config.toml
n_mels = 80
win_length = 400
arch = "ecapa_tdnn"
norm = "batchnorm"
init = "lecun_normal"
optimizer = "soap"
beta2 = 0.99
beta1 = 0.9
precondition_frequency = 16
adamw_lr_other_params = 0.0012
grad_clip = 3.0
steps = 18300
batch_size = 128
final_lr_fraction = 0.05
adamw_weight_decay_other_params = 0.05
Rows from block 5 of a small sound classifier, named by matrix and row number. Each number is 128 + 32 x the weight over its row's rms, rounded and kept within 0 to 255. All counts start at 0. Numbers have three digits each.
After each channel's rows are labels from the 100 clips, of 14976, where the channel reaches its highest value: "responds to" is what is common among them. Only what is clearly more common there than usual is listed. The data: synthesized solo parts of chorales (CocoChorales). In brackets: how many of the 100.
# c30: last pointwise conv (model.blocks.5.c3.0.weight, 320x320x1), inputs 160-239

c30.111:114128152166129148141143026119130136127063098124148109136140130208167155095128118078158155170149179159144129171170103065122192133121113148149102075110095140186093137119114156139118158088121123123085105036153102143154130076124060105152108121
responds to: flute (64); note D#5 (25)

c30.202:115089124155139160118071117144123135119114118140151119141183148124106147088201071170158165121123108126107201104121165185110110111090170146107144108089101115121120160117103124109096152118163138095119108094073083151117136194097143140177177134
responds to: oboe (98); note B4 (40); note A#4 (28)

c30.194:168142138136085118101181183070158092094107174132178104153192157108129106110118116143124152131186142132128175067106144152130071160118129090136128125138090170213187174141102180132117151204125140135120148139190073142119150134141102121080170143
responds to: violin (100)

c30.246:080116077098096120041157171154104067125130101137120136127126146149104188069130140121078109092102112172116120183133169106135134123148147099152090132120121124100096108131167098123148094111157114086193114095164112133090076086133077130183124147
responds to: horn (91); note C#5 (35); note B4 (31); note A#4 (31)

c30.300:154145123121137093138148146149126158127183070111110142083103161080155112118091088123109127154154157122106112177147112025117119083158110149124108112115156175125134120162099149149151129079136065183100131099111105183134172149113127098120138161
responds to: cello (77)

c30.1:088138134146139168115206059079164121065147104128156134137158171113181116157140109130116119136148109157225159092116077135093154171136136106112159129146124147155121130101106117148086133110150076110121114100177118076149118144167066137157124186
responds to: cello (95); note G#3 (31); note A3 (25)

c30.35:091117177103131154128201149138138058141107064186128144112155114165140151147139126147092176130117055127167141117099118171141168146187147108104092159140111112116151126088133122153135137222105139133163112075179097079163149104118122135108123142
responds to: violin (95)

c30.319:132065127157101139097090106100129120118109149115126112163185101194133147155180132171145168124128227110147153144115111225103116136125149170141104112111098097117169170104105154132153091102150082099149150132141082085178086143112151126156102122
responds to: clarinet (69); note E4 (32)

c30.34:146133185128135180103115185123168073156075109142134104130184100132094152124186152131116159127106121130116101142133087241139159121104131122119103083099115168115099117105132155139132138124096159102112132146126162130154087089098100143191110140
responds to: bassoon (52); note B3 (25)

c30.316:131105112148100122151133177140145124139144191096094101090146138132157125153107127072079156208121210149126097061155150099135127119128126167164145128142143145120060070100136121149086132130159125122124147132155145136151130082119167150168107123
responds to: trombone (93); note F4 (26)

c30.43:092104098092116110117117127138117197123144116126144108091111128150137108115135142119101125106068176152088157159153128187082160152179146122147117132174083129072201139134135090116130128134122119095144055128158084140132155150107094151072118141
responds to: cello (82)

c30.130:114125147166123143133111151121113128147129155126131105085168105131075206137127141067145127110129182120152127134159132136124117125143094101091068110140101132161126103132107158142125184179105133117152113085113120141068147150160148100112092098
responds to: double bass (65); note A3 (26)

c30.156:140118094147129135191144055137078119178113134099102145130074093088147106216065111137099133137092100169156122075154117061097085142108192145155088151132184146122137142110146126115103165112110129153081135145072182190156159171113147179079110074
responds to: bassoon (65); note B3 (39); clarinet (27); note G#3 (25)

c30.269:109096119184125123140117117112105141107106097129115132141079125119102155130086118150132133110129151156098120117127128144133161115125100255077192108092134117130195082163119114097139128167094110150178099114068147163062122146147059099126131135
responds to: viola (100); note C#4 (33); note F#4 (31)

c30.61:073104137078133087121082098104116192115162080133190105083125137125173136132172140138137171127035113131122218087177135119104114150099118114109203118144134116120168149157149139148136184122155072108111134114116082144177172195130153105155155096
responds to: oboe (95); note B4 (27); note A#4 (27)

c30.105:116143127178130142119074127114115149117127102130160145167140137150137162089087120145115178070119162188124145122132112147108136114114140201084159151152143109109123062138103091128099125177119127095132164134105169156094123129116133124114126122
responds to: viola (99); note C#4 (28); note F#4 (27); note F4 (26)

c30.263:081133137132095123132161162140171081109124125151126127135138131165138170152188104176156194113134106147169119123128123160137138156138200150130102100153106092122088117115147179117115077158165115179175135140139176137152140100200141170102159083
responds to: violin (95)

c30.289:155143094138106142116129191130156159111117171121138110180136182135120134069136144174133095127108118148152142103133118162111096129146187191130140135108113122136174172113126116127119157108132128103139147198140184175110127110146165136074130094
responds to: saxophone (76)

c30.251:157141118142114119119143048173215156089095102157128109148160157178092098082150135147135109169159122142172124151112216095099135109160180111119172121144142103095147118132069082147119145089118135044118130149153145164110175211120127144079161092
responds to: horn (45)

c30.73:132159132149098081139122094137082136090129083096120162090093158157128095222117086108195136151108153128137117137133146043141096121165195153071122118160161132131131137142192110085123115146140103170143088105119177120116093109136119121088127103
responds to: flute (94); note G5 (30)

c30.195:130125143142184124119113160120157089156107178137134108107161160140140189156093106125060130088128129201142143140100133097107128095126136135141213090171109100119117112134193159125112086163199121108112165123095103127081103097101171159134143095
responds to: viola (97); note C#4 (33)

c30.103:146149082045073119092163150084087097131142082147142133114140142134070173128160144115123140128097169111147126076118117157102152175181223148156109081172107155152142180106123111117103117155129118121108150127189137136182102091093131130104133153
responds to: violin (96); note G5 (28)

c30.291:083159192124141116072131083153132141114149119083086131114189103164141151119159149081122114148185061144190081124170132115146111139077144118096127127118108149162168182142125195164120115109164099168129135098138118181092133166104115095167146197
responds to: cello (86); note C#4 (28); note A#3 (27)

c30.65:137087094165076133090116040132146134171099076118136087176153170146107098139133073155115127101115120159075140119104079139095116123128163138118116119130091156106092106158110057120111151126173128134166120131105122093084148133144100128164095099
responds to: cello (88); note C4 (42); note C#4 (36); note D4 (32)

c30.252:133155133087145082117137110112131126133112122151159125116145144110112076126117130149104145122148119190144113106111123191149129110115155156145192125167116121154084157073165138118141110204117067128138153064170095107100113113114172142183091106
responds to: viola (97); note F4 (29); note C#4 (29)

c30.54:122141091184118110112081128136166199100099118115129142133085105143089169162204170172174145116129125133169134123095090081108093133124133129154147139066140159102127159096094125150130078085157130128176098164105153146121148156096080117158095086
responds to: oboe (97); note A#4 (38); note A4 (30); note B4 (26)

c30.223:215125164152158073160160253103034089103120122157133069126120147094132129126091145166095130131116084133062113108121188099135183097113051154155165134127100176161093115100088134196145089150140157164127156150128114149099160080066112092132197128
responds to: horn (54); trumpet (37)

c30.108:119149125117143255130118144164156027176131165134102124104099100117165117147117170124130111198113162070100150082144213079134168084149118133132198114095135090141134074110109121143123103158114158171162121151123136086116042061139158119079121088
responds to: oboe (98); note A#4 (27)

c30.45:118076091099108189147117174162075093104103098103118156151130103089093119221067143149159156152076098170088095084140129142096145115114140128111092110120095086140122134162163112109135121109121119126128153110082155109109130152108161181142138076
responds to: flute (100); note F#5 (42); note E5 (29)

c30.78:089154145099122104155114126143157166112134139134166116106086123171142123117174142075072137161158182164081146136125151195123167155165148075108116140145089157077172078141101115125096141136130145083135091087142121106080155074127000124113103187
responds to: cello (55)

c30.205:147182152155144171111139080187067117126172164104122108051128085072043092158103139162102107102129165141177142092167105080129153157135168192137100110141116157166094155131130114095116154065158156086135089179152161147143085144127079151107110157
responds to: bassoon (99); note A#3 (40); note B3 (38); note C4 (33)

c30.267:158138127148139095094121010102141113117122125140105107155150202179094124153121186110073110188116135100105088116090136188176124077130223138093103136132092150139117138082155156163122144140090141135152119138141169131121133146135163167118154123
responds to: flute (97); note D#5 (30); note F#5 (29); note E5 (26)

c30.178:076131091181146174117147195148147031095127137107144166108145158126148117094109134163135174128139146129087142129123131173082152186168112126115127162119115177098094101105103121147172202144100110098127120128127128122108099147084112113037185185
responds to: saxophone (75)

c30.141:152156031198199130180137059192083128201128166233146109131111118175133136110141148150166132112140111111120163107101133188109157183108144177099158137091116205103131094110113119145117064143083121044076206173122070173139152121121126114112112091
responds to: viola (49); saxophone (35); note F#4 (26)

c30.201:102151109127132122040191158133178120160087118109139162164201113137113142120121147198105128104108124140111135081151128197104167110122103137073173101099085113108092129155138182124125096101152124094137099089134093202137109106155117140140141171
responds to: oboe (96); note B4 (39)

c30.209:130153174142119125123156241154111140191155155125127121153137127145127090128181174102112145118125104176150139162148102125098122105174144092108107125135131134089200178066145149183118106125133105114112102082135083127156134149094144114137126106
responds to: flute (100); note E5 (33); note F#5 (29)

c30.22:146181127140180180125121106106135154155184134100127110174140080090074121169135079102117100111123191180139094065174156178117148125144134105158149131113142171149132091194117119138155131136140122146151107156159131104101108141107116172151097189
responds to: bassoon (98); note B3 (41); note A#3 (36); note A3 (35)

c30.238:091153122140130108098141159126118161138120165117137168167135101162127111121104095187088100108161130108160164160103124114141106129076120132108087145122111099151096085144145166150142128084107146126080152178172141136132153172221094122120113083
responds to: horn (85); note B4 (31)

c30.175:146149154142141102183125100144140143168148160099127148086114092079129149200071072112117098142148062121130083093138106152140112143086117158175141104131132118166122121189093141076181145120169185155147165214122177101159090105077138135095141159
responds to: bassoon (98); note B3 (43); note A3 (32); note G#3 (31)

c30.77:082118115188104128154107155180127146087136163133125134167147125122128162106113140190130189117117128150128127141090099088121121101121111178142109108154125111143085102112140144083113130141132132094120091129088152179124164109102126127084145119
responds to: double bass (92); note A#3 (36); note A3 (33)

c30.109:090120127139146142157167138127148133131051093135150027188090107147129152090094129088119153144081127136154135070158118168171095134119121116136130130077112150108106139134135136111140138172184136153152196125184108128076123094125160139162148162
responds to: trombone (98); note F4 (43); note F#4 (30)

c30.63:182127107163117129113107093157183091095087137140122099181141142178154058142164095127101089107192197132088146157128131126149144164139132112124099134136112135107122075121119112117107164084073127133122128095124156136080152119108126135092159136
responds to: saxophone (73)

c30.292:097162095067109114112117111149182204137085093129120103167130107083164158116219128170117121140158095137154109091109144120114129124148171111142123183160169156152091168182116057141174205115108106121131207094154101123126097095148170116153134093
responds to: oboe (86)

c30.57:160121172123101083127156201111100106130133149113138098167176133174157139109100107130118170191116221119145077080170152155133108141100088141101121114174094149134105148127126117171118121133124123161098180166117115164120145156124182096135117137
responds to: trombone (95); note D4 (32)

c30.148:135103104089108149151166096160138191090123132106109140146169163150128130125129121110130114125103171117117190127130135100110174134145176148125126119120129139137189171111146097126139134106097151137113094093174098098068149136127101104110108147
responds to: cello (81)

c30.154:125133134147124111126167147127134139102101088170151133103163167149130198131128136096124149095133157114129116114174125185118125114151153198163161116174110158165100112150176163130146085160121152166161125087155098117129160085119083147110132106
responds to: violin (95)

c30.307:103152098117103204122149165146160151118126173145147084110172120110108144072156090132144117098124191177112128136123143122115109127111107112142203098119199094098156114146105131097144139089093146140129082118133137217163114119120178101121136125
responds to: oboe (98); note B4 (43)

c30.82:139143156147152113100176144178135113167158158071115118017158104082104133142113145096125136093144131164112121145145112117097177153114135157149105135115130127175115128121138103128156159099083131139132112110140116117118075130100083138172150167
responds to: bassoon (99); note B3 (41); note A#3 (38); note C#4 (34)

c30.297:131178169024146149083141159113169107142124117135106172134151098148125103165116121180079122100162123178128147192128153137136145169255127137087107124128107102156089095099143085112120132212154125089138115096087153099065084152117097116127133137
responds to: violin (100)

c30.218:177090174145148140120120143090090127098119122054093082087105162214088138071164127130096177156169223109090184105145138108162134090148114143095160140138122078162075115123108125125125082117144117126169194094148116115106152054103091097134159057
responds to: viola (83); note D4 (34); note F4 (32); note G4 (31)

c30.110:094132187160123120171109131133177162129151134121096118136095143179114137134170112180150076143133105160127148155131091149074081151159170102133084115141086133132125147149099127194145214125157129097180097128146150153118106170138119119105135137
responds to: saxophone (94)

c30.62:163149135121126114086103076089170100112085114099157094116153141149112113143108146171130093057140118117165064089098155137155172093209128127144158144108103167131155119136131087118133136166135103137154119135145177129099094154098116145125178117
responds to: trumpet (34); viola (27)

c30.89:121135255136129108066118076080130097131115166118106067134152072138110173133152141109114101217153123136098122130183173127120160093150135107130103130127104181191159137128146133158173120086141115164121120137152137146116126118170118126190108142
responds to: trombone (94)

c30.210:135162154152103124119131053105098077102107167158192133138152165094101104177152148188157093140113131140182120124104123187108108131106199128078075121152163134135128145077147125122119140156121137149141124148133117137109155153140130096138164060
responds to: flute (96); note D#5 (33)

c30.309:128146117136121068095115154114145206154107117097197120109153150167135167167233106114106154071154124147140122093139115114148125146097094101146139093141167109135119143145122124090114150103125113125115117068108092168115136171106126113198098131
responds to: oboe (97); note B4 (36); note A#4 (28)

c30.277:134130113165076161156165090143160154116096105142136139116133095128201136172081125078164129112066123090138148128141117043146075135134155165083109144142148186108057145136093125130163126132147128142134165135170181104133127078081177124063118152
responds to: clarinet (91)

c30.164:125125106155094117116198136140111148137146104159136115043135110118114111110176124110130131130124162127154170133100135083105125163236151134128120118159121142135157136149141142097104117196111108170145114142114123091182118100134085161104109098
responds to: violin (100)

c30.177:183156110101105146107131170115107108187119133170188143189073076132109072088118138118111108049138116132131130146106128111135178111143157063119130134095144099113075148095117149235111182139146180137183091110153151122096149155185124121158144124
responds to: trumpet (98); note F5 (36)

c30.185:148093128133178150130124016075110127118145193132136138112134085089154071176122158127174101091111080136173136142161101085179090160144117149104105111117109138078119185075179116131128119142100129111139101092137106087140171134110099109152100109
responds to: flute (84); note D#5 (29); note E5 (27)

c30.272:137154088166113110095103087147095153125147171132112094142082162146104139103073105108104135130130114109165096061104062161148183061147145102131098095143134166135141144091116076140093137095127138138106132156128156132128201169088141117119085085
responds to: saxophone (100); note C5 (42); note A#4 (33); note A4 (26)

c30.112:147154083113094110095151140111107179140109144126130157151113135101170111157188130131130145113198154088132239158163168059136128101108213135096177156161138165157124173130088154098151081134118106114114117127107188126141098081124154114164146188
responds to: clarinet (70)

c30.71:137119143137141153165186209109153166106111130107134124201166089146164170124123162118111159091120189149134104148165112200146113113110121164149119136147113114147065122141157148130105112143131167134156118112174144151138117135141163121169092180
responds to: clarinet (36); trombone (28)

c30.311:120148148092129174113151074205107140102073134129157071103072103100117139229157129159153194152098255117077073101150116113164121118100186136130131111158189079134151137155160154160160122146139117157117136123100176122087055126134139155079106122
responds to: oboe (95); note G4 (26); note C5 (26)

c30.287:105119096140150137175120142109091138118142121122121158086133134094160129112080069128162111126150255149122110131101100117073118105132157153140148125092158145148128098117122113164164109122146126113148105095148111132147113127110155139161147192
responds to: tuba (100); note A#3 (32); note G3 (30); note F#3 (27)

c30.169:133123101148124138160155159171078178101115146085128122119168142122101119127122141143134104162092160145118168141124177142117179176146176147093123140169086128116149130114092150084128163113140154160122089099163162091159084115081112147080111155
responds to: cello (79)

c30.81:198148125122112136142113246166100094141150124195174105169148142138085130110150119121090102106107115124130117142142123184146202137115102123122120151105157139108107119123120111198124160133124100122100099092149121123132130160131131177185138098
responds to: trumpet (99); note F5 (36); note D#5 (28)

c30.265:131097148086113143147046114158128174097174073144167114126142090102095127138107158122114126162138137123111105175109169132100151133119106153109149141136135146136126049108098136152136143128148149119125118137125168130097200146110111109154132155
responds to: trombone (100); note E4 (34); note D#4 (34); note F4 (28)

c30.137:153144106118117154077142254118132134142145154143113163100116098162110133166116149118137146117125162168152151148169148076131191088153099158142157086108188135128122149197131156170146087109124131251109094094156111195133084103108102167125094135
responds to: trumpet (99); note F5 (31); note D#5 (27)

c30.131:172123115123119129121150122131130167119142114120111216122069136167101086159053134126147144084152109090091101169138140000137145102103149068171127162146178151075112162149164114109127040119134144157119108112135156161152101172116115114128129107
responds to: trumpet (92); note D#5 (36)

c30.49:130093110158118136151130160129133138102144123124138195135134129125072145087136127120193132080100127213129095056069125000107061099130164134116116184121189000102140156155141121142143107131130126241085182095128145192119143118123116116114095160
responds to: trombone (39)

c30.266:138157125104157137094103119117161119184112190167101122226166167123162144123086155121059165129137103138109126096107119234115163141106110166083165101171119160134067156125122142152136062177135089101079188116096115105118107139147093118221123136
responds to: viola (95); note F4 (30); note E4 (28); note C#4 (28)

c30.15:112159142203080132185101140138095105135120152146081105121091172137096178135127124161091156122126138135135146078065157103068176206207150134130144139108105153120138103113088171141151047137148153106103179173165067149180157153125125110033074067
responds to: saxophone (61)

c30.167:160111134118105087041162115066131153088142178117125138170105147125100086126079072188116086118172179149156119117160146111200108107121118114111116131113113102154136140143164164147103163137070117121136162209170099126123138150202063114150082122
responds to: horn (95); note B4 (29)

c30.84:170108135146096130112177183122104128122115094111149104164153092146178125081066084146138083119172215163140087208138162099090114130111133160167151143133122157104138151164129139110161061131116147161109151138123174125138133121118108116110136114
responds to: clarinet (94)

c30.115:102100164154147109167148142125100097140144129100124053084113138148170139125067117175143177161158095191147205166140106087131098135166231179148159146097151166101138199152139140141096113183159121184111196202152162133136107133107156152091163088
responds to: saxophone (54)

c30.64:160114123146142141116134196129122105131107138157147124089065082131098178098145097096068099155135059153153139089115119111106149111072100104169158116108161154148153134169185122147185125103131113078162090136171138190113109113137070146135132080
responds to: trumpet (98); note F5 (30); note D#5 (30)

c30.197:113155095087128139092080116157138091133098076160156117176081139151145151120137121152120168133095098178154125090119118211111170121160114223118185171175139183075116135090095105142140098147110124126088166125153111181108094111125129094106091072
responds to: viola (97); note F4 (38); note C#4 (29); note E4 (25)

c30.120:115186087180151109137137120115126074169113108185120118142165131172188169078108158150106189154089129131121142117091142164143090120118108137118122156150131107093143143113137116101137112160140166109116150141101074160176084139118146161116078075
responds to: viola (93); note E4 (30); note F4 (27); note F#4 (25)

c30.38:165153092135141187158130095116092105110201141117164122169134112091114154142154111110129141119075209151116103117167131212154144110197165156087117075099133142193211187090110149133079125126103129147120132078159092146160114175123139128100188129
responds to: violin (97)

c30.86:136128078156162090158139164106167127115128187094160137100109168092137088138108093097112124134176232161165148089153135130075080146135132119142145122112105118081146156139143158129124076134179097123121093102080109138131172139139102126101109144
responds to: tuba (100); note B3 (31)

c30.302:109121132064078084109111138130126203141118144114121163087161084138086122103112148077122120149100166123096127138161146119109159152126122114148137129124110082099194146143124163097115076129142121091134082106099108127162114133135057117063141111
responds to: cello (97)

c30.285:090110139174108185102127149166147114112144150101108083086153091171162151160087132113133164141123118147141153213132130120116117088157122107148072112115083162093080142119135111117116195124151096148093135179110185167165126108110111121095119186
responds to: clarinet (92); note F#4 (26); note F4 (26)

c30.100:129126095081171122100135171117170093141129165185119113157186152143165135138085131115155140149107090115153109185132127105148125155134129129141130144153136121125038170120132149125124084225161152101116204122077140034146104092120144123181090128
responds to: viola (96); note F4 (30); note G4 (28); note E4 (26)

c30.268:127217126126136155128045106116115129122102112141146096137161177106141156092134071101099167120102150137196101085105126119121105123218155153120133164133144153152138124130148124111108127181115079162122164164131078068165117086131189128129149130
responds to: violin (89)