Weights of a small sound classifier.
Model: arch ecapa_tdnn, norm batchnorm, depths [10].
Data: trained on synthesized solo parts of chorales (CocoChorales), 39062 training examples, 60.0 epochs.
Rows from block 5 of a small sound classifier, named by matrix and row number. Each number is 128 + 24 x the weight over its row's rms, rounded and kept within 0 to 255. All counts start at 0.
After each channel's rows are labels from the 100 clips, of 14976, where the channel reaches its highest value: "lies over" is the class under the peak. Only what is clearly more common there than usual is listed. The data: synthesized solo parts of chorales (CocoChorales).
# c30: last pointwise conv (model.blocks.5.c3.0.weight, 320x320x1), inputs 240-319

c30.253 [ 94 122 146 237 138 164 109  87  86  90 130 162  83 140 128 147 126  98 179 100 165 115 146 180 172 121 132  76 160  97 142 156 141  94 142 105  97 117 190  71 166 121 152 142 135 164 153 124 100 112 117 150 146 130 143 107  81 184  97 128 157  94 134 170 127 167 127 117 156 117 115 127 177 114 138 114 131 126 144 195]
lies over: B4

c30.191 [121 124 156 164 154 134 103 151 107 140 100 114 107 147 129 133 147 166 204 162 130 128 146 141 108 151 142 128 137 139 116 180 128 141 105 165 128 145 108  73 141 123 160  76 145 107 135  97 137 103  70 103 138 143 166 119 141 174 110 142  89 128 114 130  95 135 112 115 125 127 139 116 140  96 150 113 157 153 159 132]
lies over: A#4

c30.28 [119 123 139 207  98 143 126 115 155 211 133 143  79 162 120 154 102 116 128 143 114  96 170 181 154 132 139  97 112 119 102 171 145  92 144 188 144 110  92 121  82  87 144 101 132  61  78 184 102 137 122 122 170 119  97 136 152 102 113  98 117  85 132 127  97 138 149 144 128 146 124 128 118 139 148 112 157 154 111 152]
lies over: C#4

c30.233 [112 122 100 168 147 111 128 161 155 124 118  96 146 136 190 137 108  91 126 118 124 159 119 136 135 168 135 155 164 162 143 117 123 123 117 178 131 126 158 103 128 109 163 179 204 115 156 143  72  95 104  99 141  97 131  99 169 108  85 143 124 100 147 105  93 123 115 133 101 131 119 158 130 115 103 145 117 164 126 164]
lies over: A#3

c30.18 [148 121 141 113 126 105 212 105 120  81 117  88 137 125 105 135 120 133 162 131 141 127 124 108 146 124 116 133 129 123 168 120 159 137  98 140 136  88  99 115 120 147 139 100 121 162 125 112 132 216 124 151 123 143 134 131 127 119 150 140 123 159 130 103 145 127 203 168 150 101 107 125 137  83 121  85 137 121 116 167]
lies over: C#4

c30.186 [ 87 118 155 156 174 185 138 123 149 108 108 143  94  87 143 132 129 140 143 153 140  99 146 133  97 131 128 147 143 108 105 104 140 121 212 135 103 109 142  94 137  94 129 169 128 137 162 150 125 126 152 170 128 106 126 137 137 161 137 112 154 126 159 114  99 135 119 146 172 104 127 101 144 156 116 171 119 165 135 190]
lies over: B4

c30.271 [ 91 113 150 174 129 148 122 107  98  92 108 207 103 110 132 141 135 149 180 105 174  99 137 156  99 127 130 118 194  89  88 136 114 141 157 142 148 137 160 117 122  93 126 104 108 167 110 150 110 137 145 130 113 109 110 128 171  86 125  97 111 159 142 154  70  76 111 135 178 120 131  75 170 155  94 138 120 105  87 149]
lies over: B4

c30.319 [117  83 101 114 113 123 106  99 153 134 113 145 176 108 110 124 140 108  82 105 110 135 115 114 110 105 127 104 121 128 120 183 123 138 116 156 105  94 170  92 125 167 137 164 149 146 157 112 200 115 129 161  99 117 116 114 163 100 110 158 150 121 121 131 127 138 124  89 137 143 131 128 115 135 137 144 217 102 116 113]
lies over: E4

c30.118 [118  93 102 100 127 173  97 158 136  89 109  86 106 175 123 178 159 136 154 156 159 141 111 164 173 126 158 134 128 141 191 115 121  96 165 102 200 133 150 141 153 140 146 121 162 124 116 171 125 119 144 191 121 127 176 133 186 136 121  77 138 143 164 149 240 101 111  97 131 100  92 119 114 147 120 133  94 165 147  99]
lies over: silence

c30.75 [121 116  86 138 174 141 127 175 132 179 104 160  69 153 156 127 151 156 107 142 142 123 171 129 146 152 128 188  87 160 162 125 141 114 143 119 164 210 127  82 107  82 150 104 112  81 121 138 134 149 130 122 139 152 140 114 147 121  82 153  96  98 130 129 144 144 140 135 149 104 144 105 144 119 123 121 147 129 134 131]
lies over: silence

c30.127 [129 144 119 117 141 123 117 100 138 160  97 170 160 238 134 102 114 161 135 135 120 130 149 107 137 117 156 131 120  81 116 132 146 124 152 133 116 152 144 108 145 127 139 147 137 108 149 114 180 139 158 146 103 147 136 132 155 171  79 149 146 148 122 130 180 121 116 109 150 154 136 160 130  87 133 140 133 137 168 114]
lies over: A#3

c30.214 [165 140 123  99 150  88 157 108 122 121 142 100 127 181 139 119 139  96 163 130 169 126 151 150 105 147 134  96 198 142  59 129 173 118 129 146 167 108  76 113 104 182 106 151 121 119 145  97 133 118 132  86 125 164 132 177 126 141 154 121 122  97 100 154 178 159  95  87 112 148 149 170 157 105 141 162  98 118 158 130]
lies over: F5

c30.257 [158 132  96 101 116 118 148 100  97 117 103 181  72 178 101 122 120 131 129 105 141  86 126 100 106 109 123 139 137 170 127 146 136 120  97  98  95 122  91 151 104 100 184  85 128 135 112 133 146  96 170 119 149 100 121 147 120 119 109 136 176  68 145 155 111  80 106 144  75 122 126  70 123 108 106 112 135 160 207 125]
lies over: G#4

c30.294 [113 101 117 118 109 190  97 115 121 135 103 129 149 141 125 137 157 114 144 116 127 135  85  82 164 119  70 120 172 158 134  98 112 143 134 124 110 134  93 130 140 120 176 155 125 105 135 140 115 142 108  80 132 124 124  92 127 114 129 111 160 122 132 149 115 128 123 159 123 160 135 143 120 126 118 125 116 119 128 111]
lies over: B4

c30.276 [135 154 126 128 136 138 151 149 123 149 141  85 140 203 137 111 109 151 172 153 157  87 150 143 130 196 116 174 135  83 108 102 144 122 165 122 112 114 107 108 173 107 178 169 132 107 135 148  90 239 152 133 128 120 116 112 151  75 147 137 158  89 135 132 125 127 187 165 142 137 122 108 128 133 124 150 111 154 119 152]
lies over: silence

c30.272 [158 119  94 114 137  98 117 132  75 169 130 115 134 157 121 116 138 146  95 134 138 138 123 132 124 136  64 110 107 126 131  99 141 100  93 100 135 120 103 183 150 139 161 131 160 131 110 132 133 159 134 114 105 146 116 121 145 107 136 150 143 111 111 113 128 126 127 129  82 110 147 122 111 111 144  97 107 125 234 114]
lies over: C5

c30.107 [135  95 125 118 161 151 121 121 126 135 151 154  91 162 186  95 149 116  79 129 151 107  85 119 124 131 143 107 137 158 122 130 116 109 161 112 140 129 138 149 131 133 106 141 138 129 161 168 132 163 120 115  77 110 121 135  99 103 109 143 119 138  82  87 124 132 144 114 106 139 131 147  98 109 145 169 146 143 117 144]
lies over: C#4

c30.116 [170 167 163  94 124 112 138 143 172 163 188 121 105 135 126 120 133  92  81 140 147 132 233 178 113 153 130 163 212 171  88 146 163 143 152 176 192 146 110 128 126 158 128 177 110  80 117 108  88 117 180 178 118 148 129 155 126 107 107 142 109  69 100 147 165 185 170 108  76 120 131 152 113 115 121 153 138 113 126 138]
lies over: silence

c30.185 [169 112 148 111 112 121 100 132 164  95 129  82 174 119 130 186 130 141 119 116 126 152 112  79 150  98 148 140 151 158 225  62 100 122 133  75 174 176 149 106 100 113 132 111 143 195 110 177 133  71 109 140 121 132 114  99 155 105 181 131 137 188 147 125 176 180 109 182  86 117 122 118 118 199 125 117 211 152 146  76]
lies over: silence

c30.197 [174 110 114 123 140 135 187 129 132 124 128 127 120 116  89  80  79 133 135  96 110 139 190 109 132 137 118 159 120 144 162 105 138 167 106 163 150 123  85 137 148 122 150  85 107 157 130 100 141 175 140 146 182 131 164 155  94 158 151 114 105 121 133 120 158 134 209 133 144 137  96 152  91 104 125 136 115  99 114 148]
lies over: F4

c30.195 [125 119 129 105 115 116 114 112 104 134 116  92  94 150 136 135 141 154 114 151 132  79 146 106 139 110 170 125 105 132 177 106 100 153 159 157 112 112 143 114 118 111  93 137 115 117 140 135  99 177 156  94 113 137 146 122 123  95 172 118 110 110 105 162 149 125 153 144 180 152 143 109  83 120 146 137  99 127 114 202]
lies over: C#4

c30.36 [120 120 112 139 128 206 155 114 105 124  94 146 102 121 165 117 140 104 174 143 140 123 107 148 115 104 126 103 198 134 128 119 134 134 150 122 143  87 148 106 156 106  93 145 110 133 143 118 122 124 122 170  98 115 115 177 149 126 121 109 100  78 111 170 150 114 128 176 184 123 118 156 136 157 144 153 117 125 111 167]
lies over: A#4

c30.147 [113 108 128 172 124  89 136 123 169 152 114 123 121 158 122 176 112 113 144 136 106 116 140 160 147 111 132 131 129 117 126 141 129 140 145 132 126 117 121  97 129 111 142 117 104 136 130 124 127 135 155 126 123 124 122 127 124 121 137 111 152 170 148 104 125 106 103 145 118 158 115 124 146  85 148 111 106 123 134  89]
lies over: silence

c30.246 [107 120 138  93 129 134 106 107 114 127  94 150 117 206 120  94 155 147 113 151 120 120 110 115 136 108 130  92 128 121 122 145 103 120 171 131 105 131 141 128 119 108 218 136 110 164  87 137  85  98 107 132 126 109 106 132 114 123 123 103 157 118 133 120  96 120  90 116 125 128 126 142 108  67 149 125 140 126 185 137]
lies over: C#5

c30.202 [ 99 136 166 180 164 159 119  92  88 162  93 206 125 145  91  82 138 108 169 137 145 147 128 109 146  88 131 117 166 132 105 135 148 122 194 126 118 139 152 112 112 160 151 145 122 179 119  82 155  82 136 139  96 109 103 117 139 189  92  88 168 115 105 103 125  89 123 174 168 110 110 118 147 165 151 125 116 116 131 188]
lies over: B4

c30.131 [182 115 164 112 133 141 108 145 134 147 202 132 109 145 108 177 119 108 120 107 124 122 176 122 132 137 150 145 144 141 109 145 167 152 152 124 149 128 116 137 170 101 110 138 147  91 145 148 115 126 121 173 101 149  94 193 148  63 127  68  99 102 126 151 143 153 180 141 110 187 176  97 155  90 143 179 144 143 135 133]
lies over: silence

c30.269 [140 135 124 116 100 103 205 114 115 110  97  93 127 172 123  91  98 118 176 131 110 110 101 148 116 122 120 112 145 141 124 121 153 119 117 110 105 140 115 121 145 111 122 101 117 137 125 109 113 158 160 139 124 120 107 132 129 108 165 116 139 144 130 109 143 134 191 108 135 100 126 116 114 102  81 128 108  86 129 171]
lies over: C#4

c30.25 [129 121 160 122 132 127 158 120 110  84 136 152 152 119 170 119 122 107 217 120 121 106  97 135 101 146 160 119 162 129 120  89 157 131 172 108 132 107 152 138 133 106 125 173 115 209 101 116  81 192 123 174 102 120 120 174 122 167 168  95 156 254 112 134 119 170 110 180 190 117 123 166 160 199 122 148 196 136 149 176]
lies over: B4

c30.228 [125 124 127 105 148 162 130 112 150 109 154 138 129 130  93 105 107 167 104 113 110 133  92 128 140 130 101 129 107 138  88 131 126 168 199 161  87 152  93 149 129 173 161 150  93 113 132 125 143 145 145 130  96 179 128 132 131 204 161 138 119 143 166 107 182 156 121 116  99 164 171 134 145 123 131 161 178 138 140 126]
lies over: silence

c30.249 [155 183 122 107 101 114 147 149 130 146 172 140  95 145 107 123 143  98 168 108 106 128 167 124 112 106 129 119 110 113 167 121 159 159  97 139 115 105 111 106 108  95 108 104 131 118 105 155 121 225 101 139  81 145 130 174 115 136 153 121 114 117  77 149 153 122 156 131 206 112 127 147 124 143 116 145  93 153 120 185]
lies over: C#4

c30.65 [115 108  88 122 149 128 118 137 106 110 105 115 144 171 110 135 140 103 149 101  92 152 134 117 129 103 109 131 113 130 135 101 143 111 116  95 123 126 120 142 117 108 178 116  96 160  85 160 110 106 134 120 114 114 138  87 150 120 161 121 177  97 118 132 105  94 137  97 129 125 134 138 107 158 113  92 198 148 206  74]
lies over: C4

c30.45 [ 87 147 134 227 159  96 132  96 131  91 103 120 134 125 145  99 129  98 129 117 109 135 132 111 154 152 132  94 106 121 122 140 111 125 111  93 128 145 111  72 126 152 138 145  99 125 152 109 143 127 110 107 104 113 106 130 165 110 111 157 175 143 158 138 176 129 138 113 106 105 125 114 159 119  89 123 107 113 150 100]
lies over: F#5